A small multi-label audio tagger, trained from scratch.
Training: muon at rate 0.0049, 3200 steps, batches of 48.
Rows from block 3 of a small multi-label audio tagger, named by matrix and row number. Rows with one number belong to one neuron. Each number is 500 + 50 x the weight over its row's rms, rounded and kept within 0 to 999. All counts start at 0. Numbers have three digits each.
Before each neuron's rows are labels from the 100 clips, of 14976, where the neuron reaches its highest value: "strongest on" is what is common among them. Only what is clearly more common there than usual is listed. The data: read English sentences (LibriTTS-R).
# fc1: first MLP up (model.blocks.3.ff1.fc1.weight, 480x160), inputs 0-159
# fc2: first MLP down (model.blocks.3.ff1.fc2.weight, 160x480, transposed), outputs 0-159

strongest on: the word "as"
fc1.187:506460547414485488441510458513470475509532451573440479604493568530496625450551454521561429502573473502464555476546480553496554455434474533563405435489566452484425513528441503585457444481547605499399460515404503476516437460459476555576537437488516507548445478487516541493514607544532524521512490482499484580498371615440562542461522496487492485545502429447545544524459479444529493536525503524438446472503466568420469516588522478407597471539523476389508635451484534530548509463533471
fc2.187:434452478467520472520506451512464399441443452425464508396482520507556438449481471522405506529499535402485469514517473473459458441503468495517502500543552502484479460446500467508486413539467551556512525502506519517537418485588475563492553509438435444584641583596559474551418582420513546522563481461443478473457491515481557613556448509478518534562496572552495454525527384577441498450550532454556445542515468419564582500571627421440469539559497446419477515533533487490452492478463580

strongest on: the word "had"
fc1.286:530467451506519469511518504495457532445434359425520534495561536523492487496570447509427513414567526463556535418526526477599505418438499410517585490541597433473437520585505579528476486505394505564543422485472505547492511450497515550526490430522465430541492475533545570506473528506490432428525528525476595422561454467451491498500539616460451529405510518483602404429531493576372485533489560456515544511511494547532515437545500536460469483508527495585496553419581423522528527512567592
fc2.286:500516426409517457516497517585512454360499514487416455411426530463496470479478540531506425554517515600554569554572427530563528524510481510607442533502424472489598528428492545525521465430518534540473500435534537388527559469515441495471584568466468551584426563476569475500593478545472492458501471480504466396529421496404492439521501491491412494455478498486496491549561603572495495470529480563482491553464452550470531452495441487511517489560566606484463474500469623586533453442498448

strongest on: the word "mr"
fc1.367:440543493517622432581453611635531494524463461557486537569523544497443589514475520422470508572488565494438547498475466440454478448443596456536495464509470521460607441440517493487580414463476467497502543516472518471468470432545495582552542495471430451429420489546515593516593492432491395521605437424440419500598486486478456542486601525488570534580496511466533420557456445516454511472484506432525500495606471428499519494413506481489499537512444529472516501527497490529480448452523445
fc2.367:511487510479513397582468501503518535480510585541506503568487469504499467545479557543555496475477429516533468439508392505496462463596523577528492531433491589520462486537579498488437468468526622489418528465521525593505529533454456493584555501351452527554556477455476522479466449442522519507480518577447522558612539470590574561514501603510497558488423520589501397421485475426518443475485472464450515534462501492500534458494407394466580464447523454551479430500429446523432586471400505

strongest on: the word "no"
fc1.124:467468500554438487517562605485389573585521527498470482484392486507515511483545463450462461481473535498568526583453427511557529522484482491448538409564505591531513400484479520518487584427425517495416465468526482472544419498484509437534507619460499472485519453484500497571504546509472484513500510482598602504486526631553418507519474578497515580448454497514504572628554477536481567499481495457597400472469491441492496543364460524487513487566452366519504537529547470501462430562502456
fc2.124:517528429519503465472488505488584551519480466594514535491425451485430551525571527532523567462435455526581560489537454450553487451479580501460519441415536541500489600502556528509554421522477489477576504562499442469419576507594511550520533507472481464520508461530489508498518441510520514475456432455561576422540546551460478476408518351547516374550419526385511473468505435586458500496612489513527472494514524526546515481578621371468530425477392493479542502529547520514577541484464549

strongest on: the word "all"
fc1.344:591436358461492632417521559503526385413474480547459510500478466546549542479451574484577484505392583524469552483473542490514485494620488453506554506482506543516476546511520552517469510476474528542508576453525456542581571553603454483469413521577532471460471504496493429476415488508543493497529455465530423468610474483370417476479492485463523517531511489475478439609509430441452474461561505522548451418511507476544471505481581547513566461543466489488439570469480594480462516445600515
fc2.344:588517484463489469525504437417468524440419454545498545496560543491469504473501537465496507507403457480520494438426527547470493499492492588456526522611545484491584487542496477585535522427472477416592436593563569406532435483560527606511549512557540591442559503597490467534537498399533558514495423474444495478532510515501543436557516510414433525553520484497541489423511608495565521590526531467534614481478485469574457591489627507484500466586458482449474503533446473420562534453556490

strongest on: the word "mr"
fc1.349:453491467445464419506405482492446545568510654596478518443465437509425548458515415489578473506453602533462495486520557487541616489467519468543593389441504490515478561511602457456532365463500507511498413513538575486454523539561446491510472515493488494452527475523446416469559469592491495437553464559470551468450470464562481525424520463463470587532535535452546585505593549455514410481487519446529494574517478465472495527618490517447476507475494532594504494478611530467460519483455468
fc2.349:427468526342438494498571550458507515544482572474538534445519462451498519526502536471460454491529511481496497528601524479559411617527474608507517489439536588433502496612482410480494469536399510517541522461461463513430436454519555547566496564551520468455542462353443486480480505517419365520477536516531513466500546536578485514560457564579505553513483544504471486597451516461514477434428519561418417524499517574515557610510495510516462484553501451517460492449542535527502371529467516

strongest on: the word "and"
fc1.169:485444342354502513529505493513562578570455468584520464494409530510540597453556420506516536464509496577439513517447476490522576471489557491504478524533557548467493465483465561526420509492540468474431478504563573527417487429495562595519520573523446533547507539538516419529525505383399539541441492526613438511502443590539458567493505501572487467425543465558537501547547547439508438431491545434512493502471456424536445564507484490385494425531565520499488444491518453534555437448547503
fc2.169:508541482517580470481518504573526494510543494508503383486495521506428572499528505519493449534489529493511507492393458509450471508501533424486530521571514553443577496478476473424505532423456473523596436544517570555530461472552505612522519563487366502478484487531552519413569485595608513531390522489469481502516553418429374424547461459573529522565429330491587537534501450466479543500557456564529502633504523526471474567480429530546435501501489570511462435430461512526474518470496545

strongest on: the word "his"; the word "he"
fc1.83:572395476431536480548571474490513434491523574504420465384460618453475521536472539407532555409450520467438473449495602514500529529496490535518489464477473470482474458467482451591510454510497562456477541454488536572531527470498504525493498487471505477468454593484457513465449584462547372520581504549566432461503539520427484464510596486531550480457618586487533467556508494511479605477470502511484470509531515505473473452581414424501599417589368469551568523590533494514463568567470496
fc2.83:532512464555545528503491565553564426560392443485543476459554510509534448457481449442534494450515447511521461593485515532515395508557498570498527493470503481424455614462492594536538514433654530456599472373508487509533489556521473466508508556441546468532539538532458522506481453484590526387564551522457566491511506506404489474482434525453488475465646469485457617439484526500479502492532461495471427441604427452457534466422521507520512539450442463421559517575473481516423497442551506

strongest on: the word "no"
fc1.279:466528508480493498505511494468565538544464606465384507493474582490448480459524633380478487582464532478475592500462470477506453518478465483480543452607517525597479444449474568577600480497496536495574498390426542425494584517497459464515461502521484438479463536448522503524587513549445579590548459530518467518554470516468428546456540489553484446447501529488443573499546453473530564366477367507519572483489516498474538483463408468510421452558484432463506460490575508522488525615544434
fc2.279:527506522457469483457500502505494522547484502582514555522470516541475513487525423543436507509589487524528459465449587522511517334497503541525478491479519549539552498456397477571455438495480551467529426607523465444602590529511589513439504511534577517525494576522596464465529582573502470404443472394482514518465555509473445408545434560409466498581525570453499501427481584492437491483451477411502575457502427469441469467535552480489575533554461472532459387473559536474586527449494405

strongest on: the word "mr"
fc1.17:430491451455495534457449507534493529544443554490495499431499519459554464408630568486581507546416600564503467448508514509480659505516515485401553539430498461421478588516553536484520490493472473507518459503459532549512505531471539539528469507651396482552476489483441451498521517474471641434538534441472502432511471508530592569570503527528529501433537498477481527473499521475461447518444485519601522511464578605439517522437487501492567488443386544451505425412516491561486394449516465
fc2.17:453509565469480484530504517445570601484422552515493523438509482499480504523536547514477507524541528510348553410513574414580546438447489449537525483446484459507543612593575510404472445509486490492492498511512545536451470482503521398574407475554552450504480554466457517463484484589476487543404502523539613533515535517718541421526555483501478541553470582487485565433492582414474505492404487493523571444552533492456462492503476489522523524490443501484465464532472494453551465474407542

strongest on: voice: female
fc1.97:529502439494474350599545465557494485439430455411452517410418536509569433534541432539544510522473571471419500591515508530502523463521485423405534559523428534519545505432497493511487538524506437470449455564657549549448497551454507599510444522490544543532525509444567465565520572571573414450465468567514519553447507484508511508511584532550489518454530548453450439578462518595437469504533562498417520522449506444545449438463450464467512434531545520536476383546576519476535530498514479
fc2.97:468460567503490498433571555573438573463488553442497536575466517549468583530530619425604439479478519567547477492498530542428528683510509426629598574529443535555511511492434507458428511456521532462594519512549536538476438550556535519521461546521507522457455463610491505482488518544447506475508491528503408511541473494491607503504551572550567495508497475527540494544606504419424418523550549467424435498498458481470581441432552525454440544473481483573488488467544503527472464543473475

strongest on: the word "will"
fc1.380:442458545486516549399513503357473562565524524489491459540549461430558524563453580524478439632551446457603536504502564533570499482573561444510591497472443489506542541419451471472486537504449533416487571573457505493547571559429456455589582524506477528419414477420466490462485473514481470625539484541517463492449479447483504563441513458500557423521465486531528612485440436459498490451497423476474476573590566559452528557498464484483467509489471436520445543418515518546435475480513569
fc2.380:427485513496502500441454568480448574493508545501514460502577508517533432364554418396468506514504543518436479493533481440445501463486497474554555592480533523398516477428465557482476401472388481432396479439555425491464446547556529414497430477539446475537568588416470539491429517486419438459468476497535562492529538449497455547493444475519504554521486550450567478484537453517486492512587555469615470479434402417469494474428520564581520469474490492514522480574428573470503561594487585

strongest on: voice: female; the word "said"
fc1.78:563394571437601446486528453448506566451482524540475518544478462557485528504546540471481491497441475470468525544485564465354446468565530474474492484405506508503531615490433482515481501552452484614558609550566508577495453525503488514550446558548540465463518450582382501439429528507465513473461513500484532544507528472530495556519467449541426424430529496426492538483576419510515402529554575492417515512524542573462491491475461477520475516520332462575497530553548501564513493541615433
fc2.78:482437479479530545494524427511426483561549497425536496482535517481444554491456468503448561529410450520492554483537557507546438538428573609545569415447552547537477535494507502449484482486507548568470472478476497475489477581508474467583518515511550453427497428611532422424488566539508544496467502470529448627468555531496400471462386499491412580407522485516501521529415604461533484481533511490460485601518433627461469470458605543461449525473479578464536436450430557413529551493575497

strongest on: the word "i"
fc1.112:517479441479538475541413484475456551516554458486534436498452448576484468425461662470408574458560532544517548434459438511444405493562533499520516499445465493445540581573598438413407493479543573593506532454572439524479498532485504497417520551550586430506516569458537486513515520441566494466478524521527493531456473572542506457479504480565540522510459479475504490452440496518446472437528494567479507496438370463534537456440556415507508455519420561545520501494476423533571480660477576
fc2.112:535511501540506563504541483426543488465517509456514570476480566488513487462500477475454386550571544432446437457514479488433448494538374480495577469500598464543526499504485541453553686496426431505524405591471603521506437465519504509539563509515486533514474561469452489533554568488588505578407545444484558511486499511571478471505507567544495493530514472503490529519518578543444551413513618396549539516502359477499499448518495531366570534580518529533497589500458505533487440494480526

strongest on: the word "he"
fc1.268:603475492499513469458462474520494446583499513473479542475564525475503558499562529491536500497491514453412458523485609461509493523548473413555529489472447537469478377537540537472594468423556529470417390484452538449589611471515494463585503491424506505496510596622539487515486503501440493552595413431553521540458414507457349487539515518514582579500534501494415408545543557563529511510462538392431516473452519490496534437446444523493526514478593497507468520423442482504462497425551455
fc2.268:575559469493412585508474557420551583452476447578509506458459519467504409515452557543535461406548462513622573463523506429443550454450440472458543529466428388542518584466488528514469485485599540496455485422562484498470497518456536525496494512494561530519557516505608539600556403466522496541524616409509453525472538519497539449511490598538510516430524510416474475473465502455479553527518540468518541473540461533544524436563502642560468467538472424537497457583461509515566512574519403

strongest on: the word "he"
fc1.325:616479505541484474476462526481375434528475457529521400473451492627579492549498474494459561522528466500574534431479501459504577414570474500519503549507602447514478463434413526457514484563480477587504420445563504533534566520519576447469409558465518579504555464629519507520453528514415505498484556475535499501525552604489506472551509468497377528494498487473553499479491480404493443623489552452486477486491591507477466554516492520371439505567540423471432511535470454555528534583557504
fc2.325:473512445484559544523514440536548600464396498553488547498530457453449521589543540473453490423469538459461461548502481439470412518495432449535487511475504528395497470549541504526548450456451512556467574617431562576439502442526426522475469517452477492421426578606548430444473478525476513491482512443445433545526452480542486450537584502430567577455536524471472448502528466479490552514476618513487435530482563509524412513523435562607531494492481447599648483475468562442521517608470483

strongest on: the word "as"
fc1.475:458645523457482547444506413573571498555550507465490515502558510533499590606449394519525482433475518563503524509457547467578484475451542511546484384513564559485508559546422460498470541530489418456450483561474549488393536509415552516417490574552492609487452450448456598516488500526499483486454495428501538500485435528560554503458488434583481560617584485569480436545445453464544465503533487525472552422492456452542520411391493461461489560532443561462515458446426498544469523469476503
fc2.475:558449563508535516609500494556526511528506549531476575447593543522470450445494617487490490428453610562406417569521438437564511535425543419549475449439521503501465514479517502428475583520396526548471476525436543566509514523568467458503518475483499542434519451429528488527468486447541522463493500433448429435565531529476602504365536591503539513447563647559529423476537522504529492494541502489530492532536486455383406457488439526443443510565455522548533489546458454482461495485427477

strongest on: the word "is"
fc1.271:486507423523510436515459563535556506452522452459575439460464476583475497523484535473526459446539417482478522527529504500489497532487465413494464545553490524432544453484430575544406474474497581437444510562525514576529491512488462538438455348506503449570372494495579467523450569429479376430488558495492460483666479562424550609498513521562492530509506417465416520560491577543523533484457471502535552498477600490503457520432491431467441492603500527576535554541558527492510528577546500
fc2.271:518473523509464590520487426446547464440549493493478490577445452411499526540604438557510499544526502548498493593498488579534512527585525543514465576452483462513518446405575545561519576506492487491443478469571517554463406571587391518492485529517519540457499565553549535567527477497588552455469467592558482498550462538514453505476534564415534489511542565434554419500446475509528529499445497505566531595384457477446496561472451442528511620517527476438470464550516473513442357407498413

strongest on: the word "all"
fc1.456:615476449546586546444388468559630478436488445456452545435473502530515451455455529595603520514476478484491523520569540572404442498473487453500472410601556465529448525523478417520429410504497382424434549581486540495553530504478490472575501394538444475457565498576590546521498560586512397452576488438535467532589451511441466528553489536483473475515493480467522463465579454451432502518472509545484541466487506472410545479511543532619525482449484518498504510504496496521548501504541471
fc2.456:533462447461526512496538482539525552587432425544594545576409470555538507429436564489565500452559488468512491538546446516536437538455388533525534577481469500518507508533524547584454482511551442398529536527545508544505542471497513475486472521558479644525362537451454525477472542504478535455489505542456424476479503519430498482471511550499478559471527428536443420565489545404478386523608518526614560506473540451579542508514541473633447533493508547592433542539437474554525446422509484

strongest on: the word "he"; the word "was"
fc1.411:530522475493426476500451524527469571554455391509481483480468513579422436462442504417475513455445555439437543552505520502545399514501489437478463561496540471494513515550631496468462418359433502504577445521515434540552475512512549489462464467508525503380476480484556562508403521519480532534493541477556555417554524510510497460517433508553456519539589541456487531407528562510476531502498541510407443542492559451571452457471619438488520470520566498542537648562508566535467555492495363
fc2.411:486566541455476506578442571506473497537506504488432554532637461614481512545567543487468486551536477508496520526463508474513629545542545472400435495548538467520495487540449478502464487475536473556457509383464510542474568468413508499529547550514564493424515639540539516560496464562472489533539497470484377426531503564483514450525495582554506432499393439489574504533589521515484529472557664485463455485578544493546579407585476549481487464431496460469511500461490496422557474472578541

strongest on: the word "as"
fc1.331:474601389419463517427469537508448547458387412425409495513501427600566503471544470435461496522529530518520576528504560536414504600523459453469561503481538530540561512504485523448470555442455469564456506559514481596502474486514497636524558537443565483562462503407476486485532492442554509429591461429517521520504560564481510492451453499492491528523507497563453442508450540387553546521490465498505544487506555529417501415628499429484498461517506498454492493440448462539506444570617587
fc2.331:480476510506448499557497408538516482490468549516537492463471484450513624493601510483438517541506601483406475465442407479585450554444523459478482571497502592483448505439466479511432484489499521452562378561528572535524515509436467530482487495511557611460513554514494493547520527470564476532561553531499629472546442389449509636413489599484571447524544489485570455546501564515485515503539489512471568470472452487478497523522562484456541605531469500506504496382520439525541352437514561

strongest on: the word "and"
fc1.270:602497450516593572487470516375521456481365526486606534479427595460531468432506508495494577483466523476415531532425508482547432477569547526410463636563472546524563523539458523479433544540506511507496491541593565469419457487494538524474464505484419516496474505474486467494526525350487519519358478411479568466499437485480464464481512546553516435537437525628489583591592515519474511489458519460556435472436518534429489524548489527475511505594518530425506475505498522521477488507500470
fc2.270:426411396455503435426459482543469528599531449666479426496479456508508404581496522500476499455561566530490508554378494544446465547437539499513556503434499473461543566402535543423495497521459576581513530459454454496461477486486490519523561423602522405504494457586567443490568442531567505472500456625483510486494521522540465528588534531529474472426513404448404521427558521460503472519540452520456529428531469437471489467485486553493468475560506525474419519494517453466479538495608480

strongest on: the word "i"
fc1.226:619607489549510503582435473492460482554490492473517503426479416517562523458458567507552458384517420538501497470477552572450489547504534484502474448540580447515472500546474531442530498510554396479546502498574457559466477501475449436507604487507529462525432439414500465427558485516509543527465506463425557480545505503454511503555511511488435469517465474490518525519430539436477427549528476523651585424447543602509458450489440471601526571551432526403393527611526475531522462390515537
fc2.226:469524419545476485531546473494576463457449486531514460453479511429483546539476542427555511527587596432534554476481522420435376528522490523505415537501573419528547523472453363576476474521555503551459519480376474507554552607428602551546491502534514459581578488579541473557437475524515446507470463474532508567561533535518581444475509488593522544486468489506439531457497554548512437446516576513448499526448577568539505543580403453484454529434464571440545566450501552455470544478533429

strongest on: the word "he"
fc1.136:581479469458528517504503474521478532654493536546519567472470559451567432534523518487503448605599455532481571408495500451388490475433480440506568464433480570554474482492486433473497503512620453520421514666513455513578443603468485444468526478513480603491487517547519493492600483516523480456578470489523456465435412504489527494536466487509476479355514463508461490522460476441498499535387485494474533482478489515482502484480485603472486429553507521499485482523625361529537456491537474
fc2.136:483516481506491469567592557493518556541417586504414436557503443469490549555558430530518504411520551474563528456551454454504512537465481434522502449432461478579530497477525521439483538520466456484586461390607499523419492405516522501584453502500494566512488520401392482499483432465465507555509457424637447415446455448523484459590500522492512466548506460549491435484505431482554482588545509419483503484515552480491429468469482492601504442466463420575617430504498570522470517601428484

strongest on: the word "he"
fc1.272:556516454416478517429522466519524463505498535398410495525475374407474352530476413564479541510528499491593553504449464513408582474492431533490517469539531432437496517456373567554390537511475500532612481471538493580472530562542460531516476529436445495566418422540511540441503523554445453531593474461527445465501472494575564486492514529502518512533524474485459510474502474434573516516526619464572484483433475516518525520488563593562531487516419540536539544480490467521527505577509630
fc2.272:474502495530477536503499504483459474426441493528490554487451512574546592567448573487540495457503474507441337384506491514508457460442528498411494475459487527563478432467413474458562463413472419566424464438527438493520604474480521495440439518455506552496458511525566474435478426538455488468601432478433568552531414490469392468508435563526487594502429483493539519555543492528514483510564514437405507443483555450444563525457482461565458495468604527500545358441535451515450522460453535

strongest on: the word "had"; the word "been"; the word "be"
fc1.222:554531418593548529588503479582521588444537514412506542505512547451500389523500436475506521465425533457504562480510586436481475550548490475512482445421574444507475472527490502566461514436447508507615471582557510440522492430434509541486579461559501502502490468530572554497497496435498554489479584552403462445480466510387469506474421532524475493463517489665577449525518500519440427537485379545510507543522464509477516532468422518443448530456434535445624522513502616526454471447507549
fc2.222:597547448554501440468445493588450514419442526546478497463541526503530436426457497511526440515497551508545540519617449422600479529394483485522500533501469496517485449441516464562504552411531528512441544577543587520426494484496522518454547517523527546467438510435523491572501549628487474523491497601502577458491528426526468461507404509429480515587508473662471508346543509565521485548462551485496549586460563507523428482575564570512458479493529443493457579565569461518563515514514496

strongest on: the word "he"
fc1.129:588491415513417558506515463473456523508489543472460557503493524532538410451514500437525523539560537446480523476472468462490535503369477494480528487554425479615592450389498615566548429447564542529461471561539459565618508489513547476482429487413447516482493457481539465514598472506481532482583479396552434569530500499448443530551529522475443560614497494471507470475482519469566483567481506439483468486485484490504536429549460516449452405545483524412459474544415535499610585464608549
fc2.129:558528567468512515545463526453592531544431448569461554563455474487469473542507508467498441545555456497538534513495557470493426506617518410572475471436540540530516460493492423498528586515538569410483494582538549484464547422523550510487501493516561532382561572450580409545492474487508487533525538542546442475645511440526508441584546475460478546547564422416495465539552456541498516395583551416491479551520624456475552534567532465453404502447499495466463502457558493517485424589445495

strongest on: the word "had"; the word "have"
fc1.22:559584517536510528536517535483494486464476465564456532483463486537515513494501446448476471535469556534448565659544412427527495457519486506523479539473423480529619485422403512551498586458571467474428506558471717537478530480507545581512463488500505460515479432490522467486469534507521467467558523510413510501444500447542500546514606503524463462526538524586521516443572534428508501485461449520568431511586498490438483515388462517385471542494533437500399476536516439535439442395443463
fc2.22:511562494583567459537551466463470513449512481518484472581537480596470522476445503532447573425502522533538569484587500451554532514558408400429480388461476474515495525479497441447559511552539505492517468459536557499523528466517514535437494478481386551538559543471532610447523474493441453481567482555501378539477547481498538365482430559389643492453542535501470451431480536425452463521580457474507466487473440470471543390470574558510514480525557514462430465567469470437421475566469465

strongest on: the word "i"; voice: female
fc1.178:492457426394464470439437501595571547546485503585528494580550572464511454549387537487553534507452498608518429485554497438469568436603521501497559349541476484451463406520495491448516547450414536466512411479486524512431558524558438475542493494528536462449538483440462520484507594491523492538552392514478534472525532406511490520505480400474510477526397470488531492495487397519543536536517551497508477505491520500524582524565566534530518439637454448518498511482594554457450425562512457
fc2.178:533501444422402483486444551448463500472509432492580571615493534467393516540463513545496551601485489401475460502588534398544504574504503460530538542501602593543547523479558462565442407486575555502535490532482494453471465483534471645393498613471459500547620487494448393452487525576451488548525541528516431454458462460475591502518465463437484549488516564518504453525524436519534540591527485525532514488470589418447460500497528504414558469493508537530504487529473530450566525527514469

strongest on: the word "no"; the word "know"
fc1.458:460381492537460480522510543492515513532521474478382423490454513478512516512561509431460516489399501433497610521458438563534512645478487513554543543472484507491418501462487518557452439595448578536486399486466516448433563607538530487580501443543431471562513533477527464502454468561488541605466501518480587534503476519536430550441499504491445604400489486504404495480501483524536569496589495562516593534494491517489522564430429525532502494559436430499536400419580448427503575541497507
fc2.458:483491516598467506585499501452439551559532480563484483467491467402547533444547563476435548492582527514529504538502486474612610365445534432483506508563540515532472475461453471540474469585520557551518456573495555465560650484553458496501496491493522556462432424474412537502435482548488473476489442395449518501546423578476445486471492529595431462520443553472616576561475479526521498522411443560562483395531500482472512465543472581487472499557525453479516513592459458514514430440469425

strongest on: the word "will"; the word "be"; the word "you"
fc1.210:515426516516505483535511461458481570518421533484434441567442441437505435522463514497554545523416430528429594533533484579510622637542424411508585549476453519495496467430408464523447483543489514546486502580412497489601477406505480541531528569547470554515489439525453527489499450609537472465384517536464554539553549488510511532602476490552551558503459431476452536463543556540478363533637454487449494461522476473540523488463497470488478478500571563504483564533496414501469458462491511
fc2.210:430493527520453533502506526511492537503532575383503527478501484521528422522446441464431481494440473474494513489450547519491500548625453533511499496443493554528590415550447447429419512476443510549481759452576420504499467468489405474469566520505507543524490487551599463487454559410462532417536469494578454549579469615472550623470529497491453523435485496434498547486514508533539562534539430482464545448537430564479463444520520558488511551533534500476538520462454516461517546481458532

strongest on: voice: female
fc1.245:399490475503521432472486465564560504532483521431422505521577471498503546460452456436499462464474512514607475593460502542551469510532433398516489538426460506482493475463400557565485519540515572504520496510526596481530493524428514473544521401502534508480461454460389524489495493607578530416453438510509533364461482487518571491506636565549530511561478456515485501529445435415567541446483496494572440512541523624495548394448515471449509561492653508505432553463501480467487573471489468
fc2.245:478578524497476488475565521496502561572383503382427537449457488517508484507596516534470523463494518559482475529479572486458546517514542507520387490496425502490452506539443538473422572562555492519531532504551519434442461529559446483566443595487497510519619471485631522522560576604452503524504482454451425407449434535503512425516496490497477496499526556530492477517427492499501388504575495518555469587563501518454491487462452533481425445613401401472499487357434468551500458533522435

strongest on: the word "i"
fc1.113:526573506443455479608405502472509459562455459516480557459502609452577541505428588532567478496532553412401557453509462518456502471497471496470523490453487408529503481551524517518445610455541503597458530520539563510455492487502521525504539546582452562453529549470438479538564566482478564457531531583536441526493432464451545584438423539486499379433448405455376558446411483505551550449522459539537527475554489593569501562495476576546441462608472503456489463452533521479499456471503529
fc2.113:490517428520468497471514559478478480453498451506533424490425558483470465442517437601526520633479458568557521468488489544520563567461477393566478535487540436561481485429462539563466429509526583592549477558450418509508676505502551519520494479486442521536483557503486611523427523553427499497494484499578575487494535484476546405447354436469519462499415458503503453520491482511447508463423518480451404400461522477498513531520447444489543554410432465489579485481474563536533472499526594

strongest on: the word "and"
fc1.306:608567425485530520426538648545445520409460488547545473521498609564452503465510499486528464499509514507468450451455555416534477499518523459488520384530520521521469512425519528462481561561490512361528556486573571614453468429458618549492472517503461535535427527512469504410571454425495501526439524434500545428477422525526555550489440472499469544504470454581550487478517390547476524418464560480546450445503512544491518514457538543414604441519547458562513462502440482594517462478557511
fc2.306:368602439396589508502410544497417560558423523570621480587513441546480429464527470512466478495493568465389486468480414486525439485462443508467471535477546533473478517427446493453521499486413558489481484568578500472415439529485552514447540525454456526449545529455470490487514434582511539565599562503564469574496466462490504431529543554562458454473566480583459477478504457439533569495519427504547584532497489536526406513468488506514499430624552468410488423470511477528538467532461516

strongest on: the word "all"
fc1.290:539521425545509480457451563454590562524478520510462546373465403486485459520529428485475463432506437443491483541568583571506395489567547490526573469496405466461515490583490620508496474442477522470427582415548528457568611504479526502464460496576493458546481539452467510451493459496525558464475537491459549440645518492468478522499455547483464480530481551594454451517472521513435431497520409578522578475492605599537481573465544465510479472586549449568430456466520546483504553417509512
fc2.290:504478468533464480506474476361541383488467525551444434525498509477424501476400548396459517471487493456536576350532577422535503468443503586507475473506475514589525540470462509526526492598606582445515495540492515423515593518590440503516435501451575512542432517485476479463454532475549470546451527483551422465486554525433519498547462406619432549494486481521553539522603590491516424447528515450512524441477608489465484445484548491504527531499479621450502466463451489495504418478483463

strongest on: the word "will"
fc1.32:453421454562522524469430455514504463531475490510491538571476443444514463457538460503481475566449533454446614464509562563464504547545467486511570520538408455575488477516553646461475439542426476533601500498535485526586537448367492480512458559455406520543450458497481465501555559557537568379368500550425482441526454519441495565489471555580532472494402535477518485438487508518499581462452498449472504500530512541460557503512546552501479528561511527453439497555443535577553612598430475
fc2.32:542502579545479453492426478543482476526600493447480495546538567534460588525506586554446509525427388506502515503517504511463561580439475494481426418491461441417444475528530503474532453502531540464537631459608458439431664444511439547439525457488559528437423524546570598539444437493499537445402493523516526459527538531507468549504463525524501551457508531447502516473507495510428474520515512601356529446430490532577458485493469513466512495508496652532578471508536446537490485510535449

strongest on: the word "had"
fc1.71:483503558467458500567588546540468524448552473494524517506504555529518452608461530580531516495580461538488545402422617518454545516440402488496507471494434480476555423508447548546546580523505521415472549486386550562456511414426538553526525491463557509562537594509492643469423628481475466439464489476482411448452547390570420486424476535524425415475524525481474483521578404487537493532505465478541522516503499537557524546495494488516479425532486483571494461539470418553523465426472466
fc2.71:470449454545607507452464418437580559507445536474422459532392441534485526530461454464514477484494538468530527615565478507496439509564455469501498547446430587479487612442505503463536404511485554499476472462594531554519450519636519526515547443541543466475530464528514521482556518565512459506529467523515496535434526537478526506545432413515445462567579531480506552481493621508564575484407508409554406586530432501522506582434559514427553569553429502489467534548411521606513500505473519

strongest on: the word "i"
fc1.7:529458502525469524554356478435421412640423582526489476566582500438522537441503489503516481476543558447566436452528471465461477429515449471613457469518563486441532429576544453413432511423450521497521474529459571502415487542553481494557535493516492511541475403545406473506576602465443490580455395486551568506514502427441554523503459458513529465534540386583511521510411482492543515491512491490539537521485532505576497513511519564580509460465562521460504556534523588479443455581514505
fc2.7:583505405540560509418508604532574467467506424516454563452580479504534491480398503512502501491562418445480448500621500578486462534479524495553569484516439502528496429408457477501527363472521424496404524554523484504553534568550493506462507557482477474461450558461513443479469545473446498532422508465538533543508453469502530547493510460417554405518490519417392447507493408475496448532570590479578476475462609526417555527493495359513479506444483525466440502441519533466581566535561530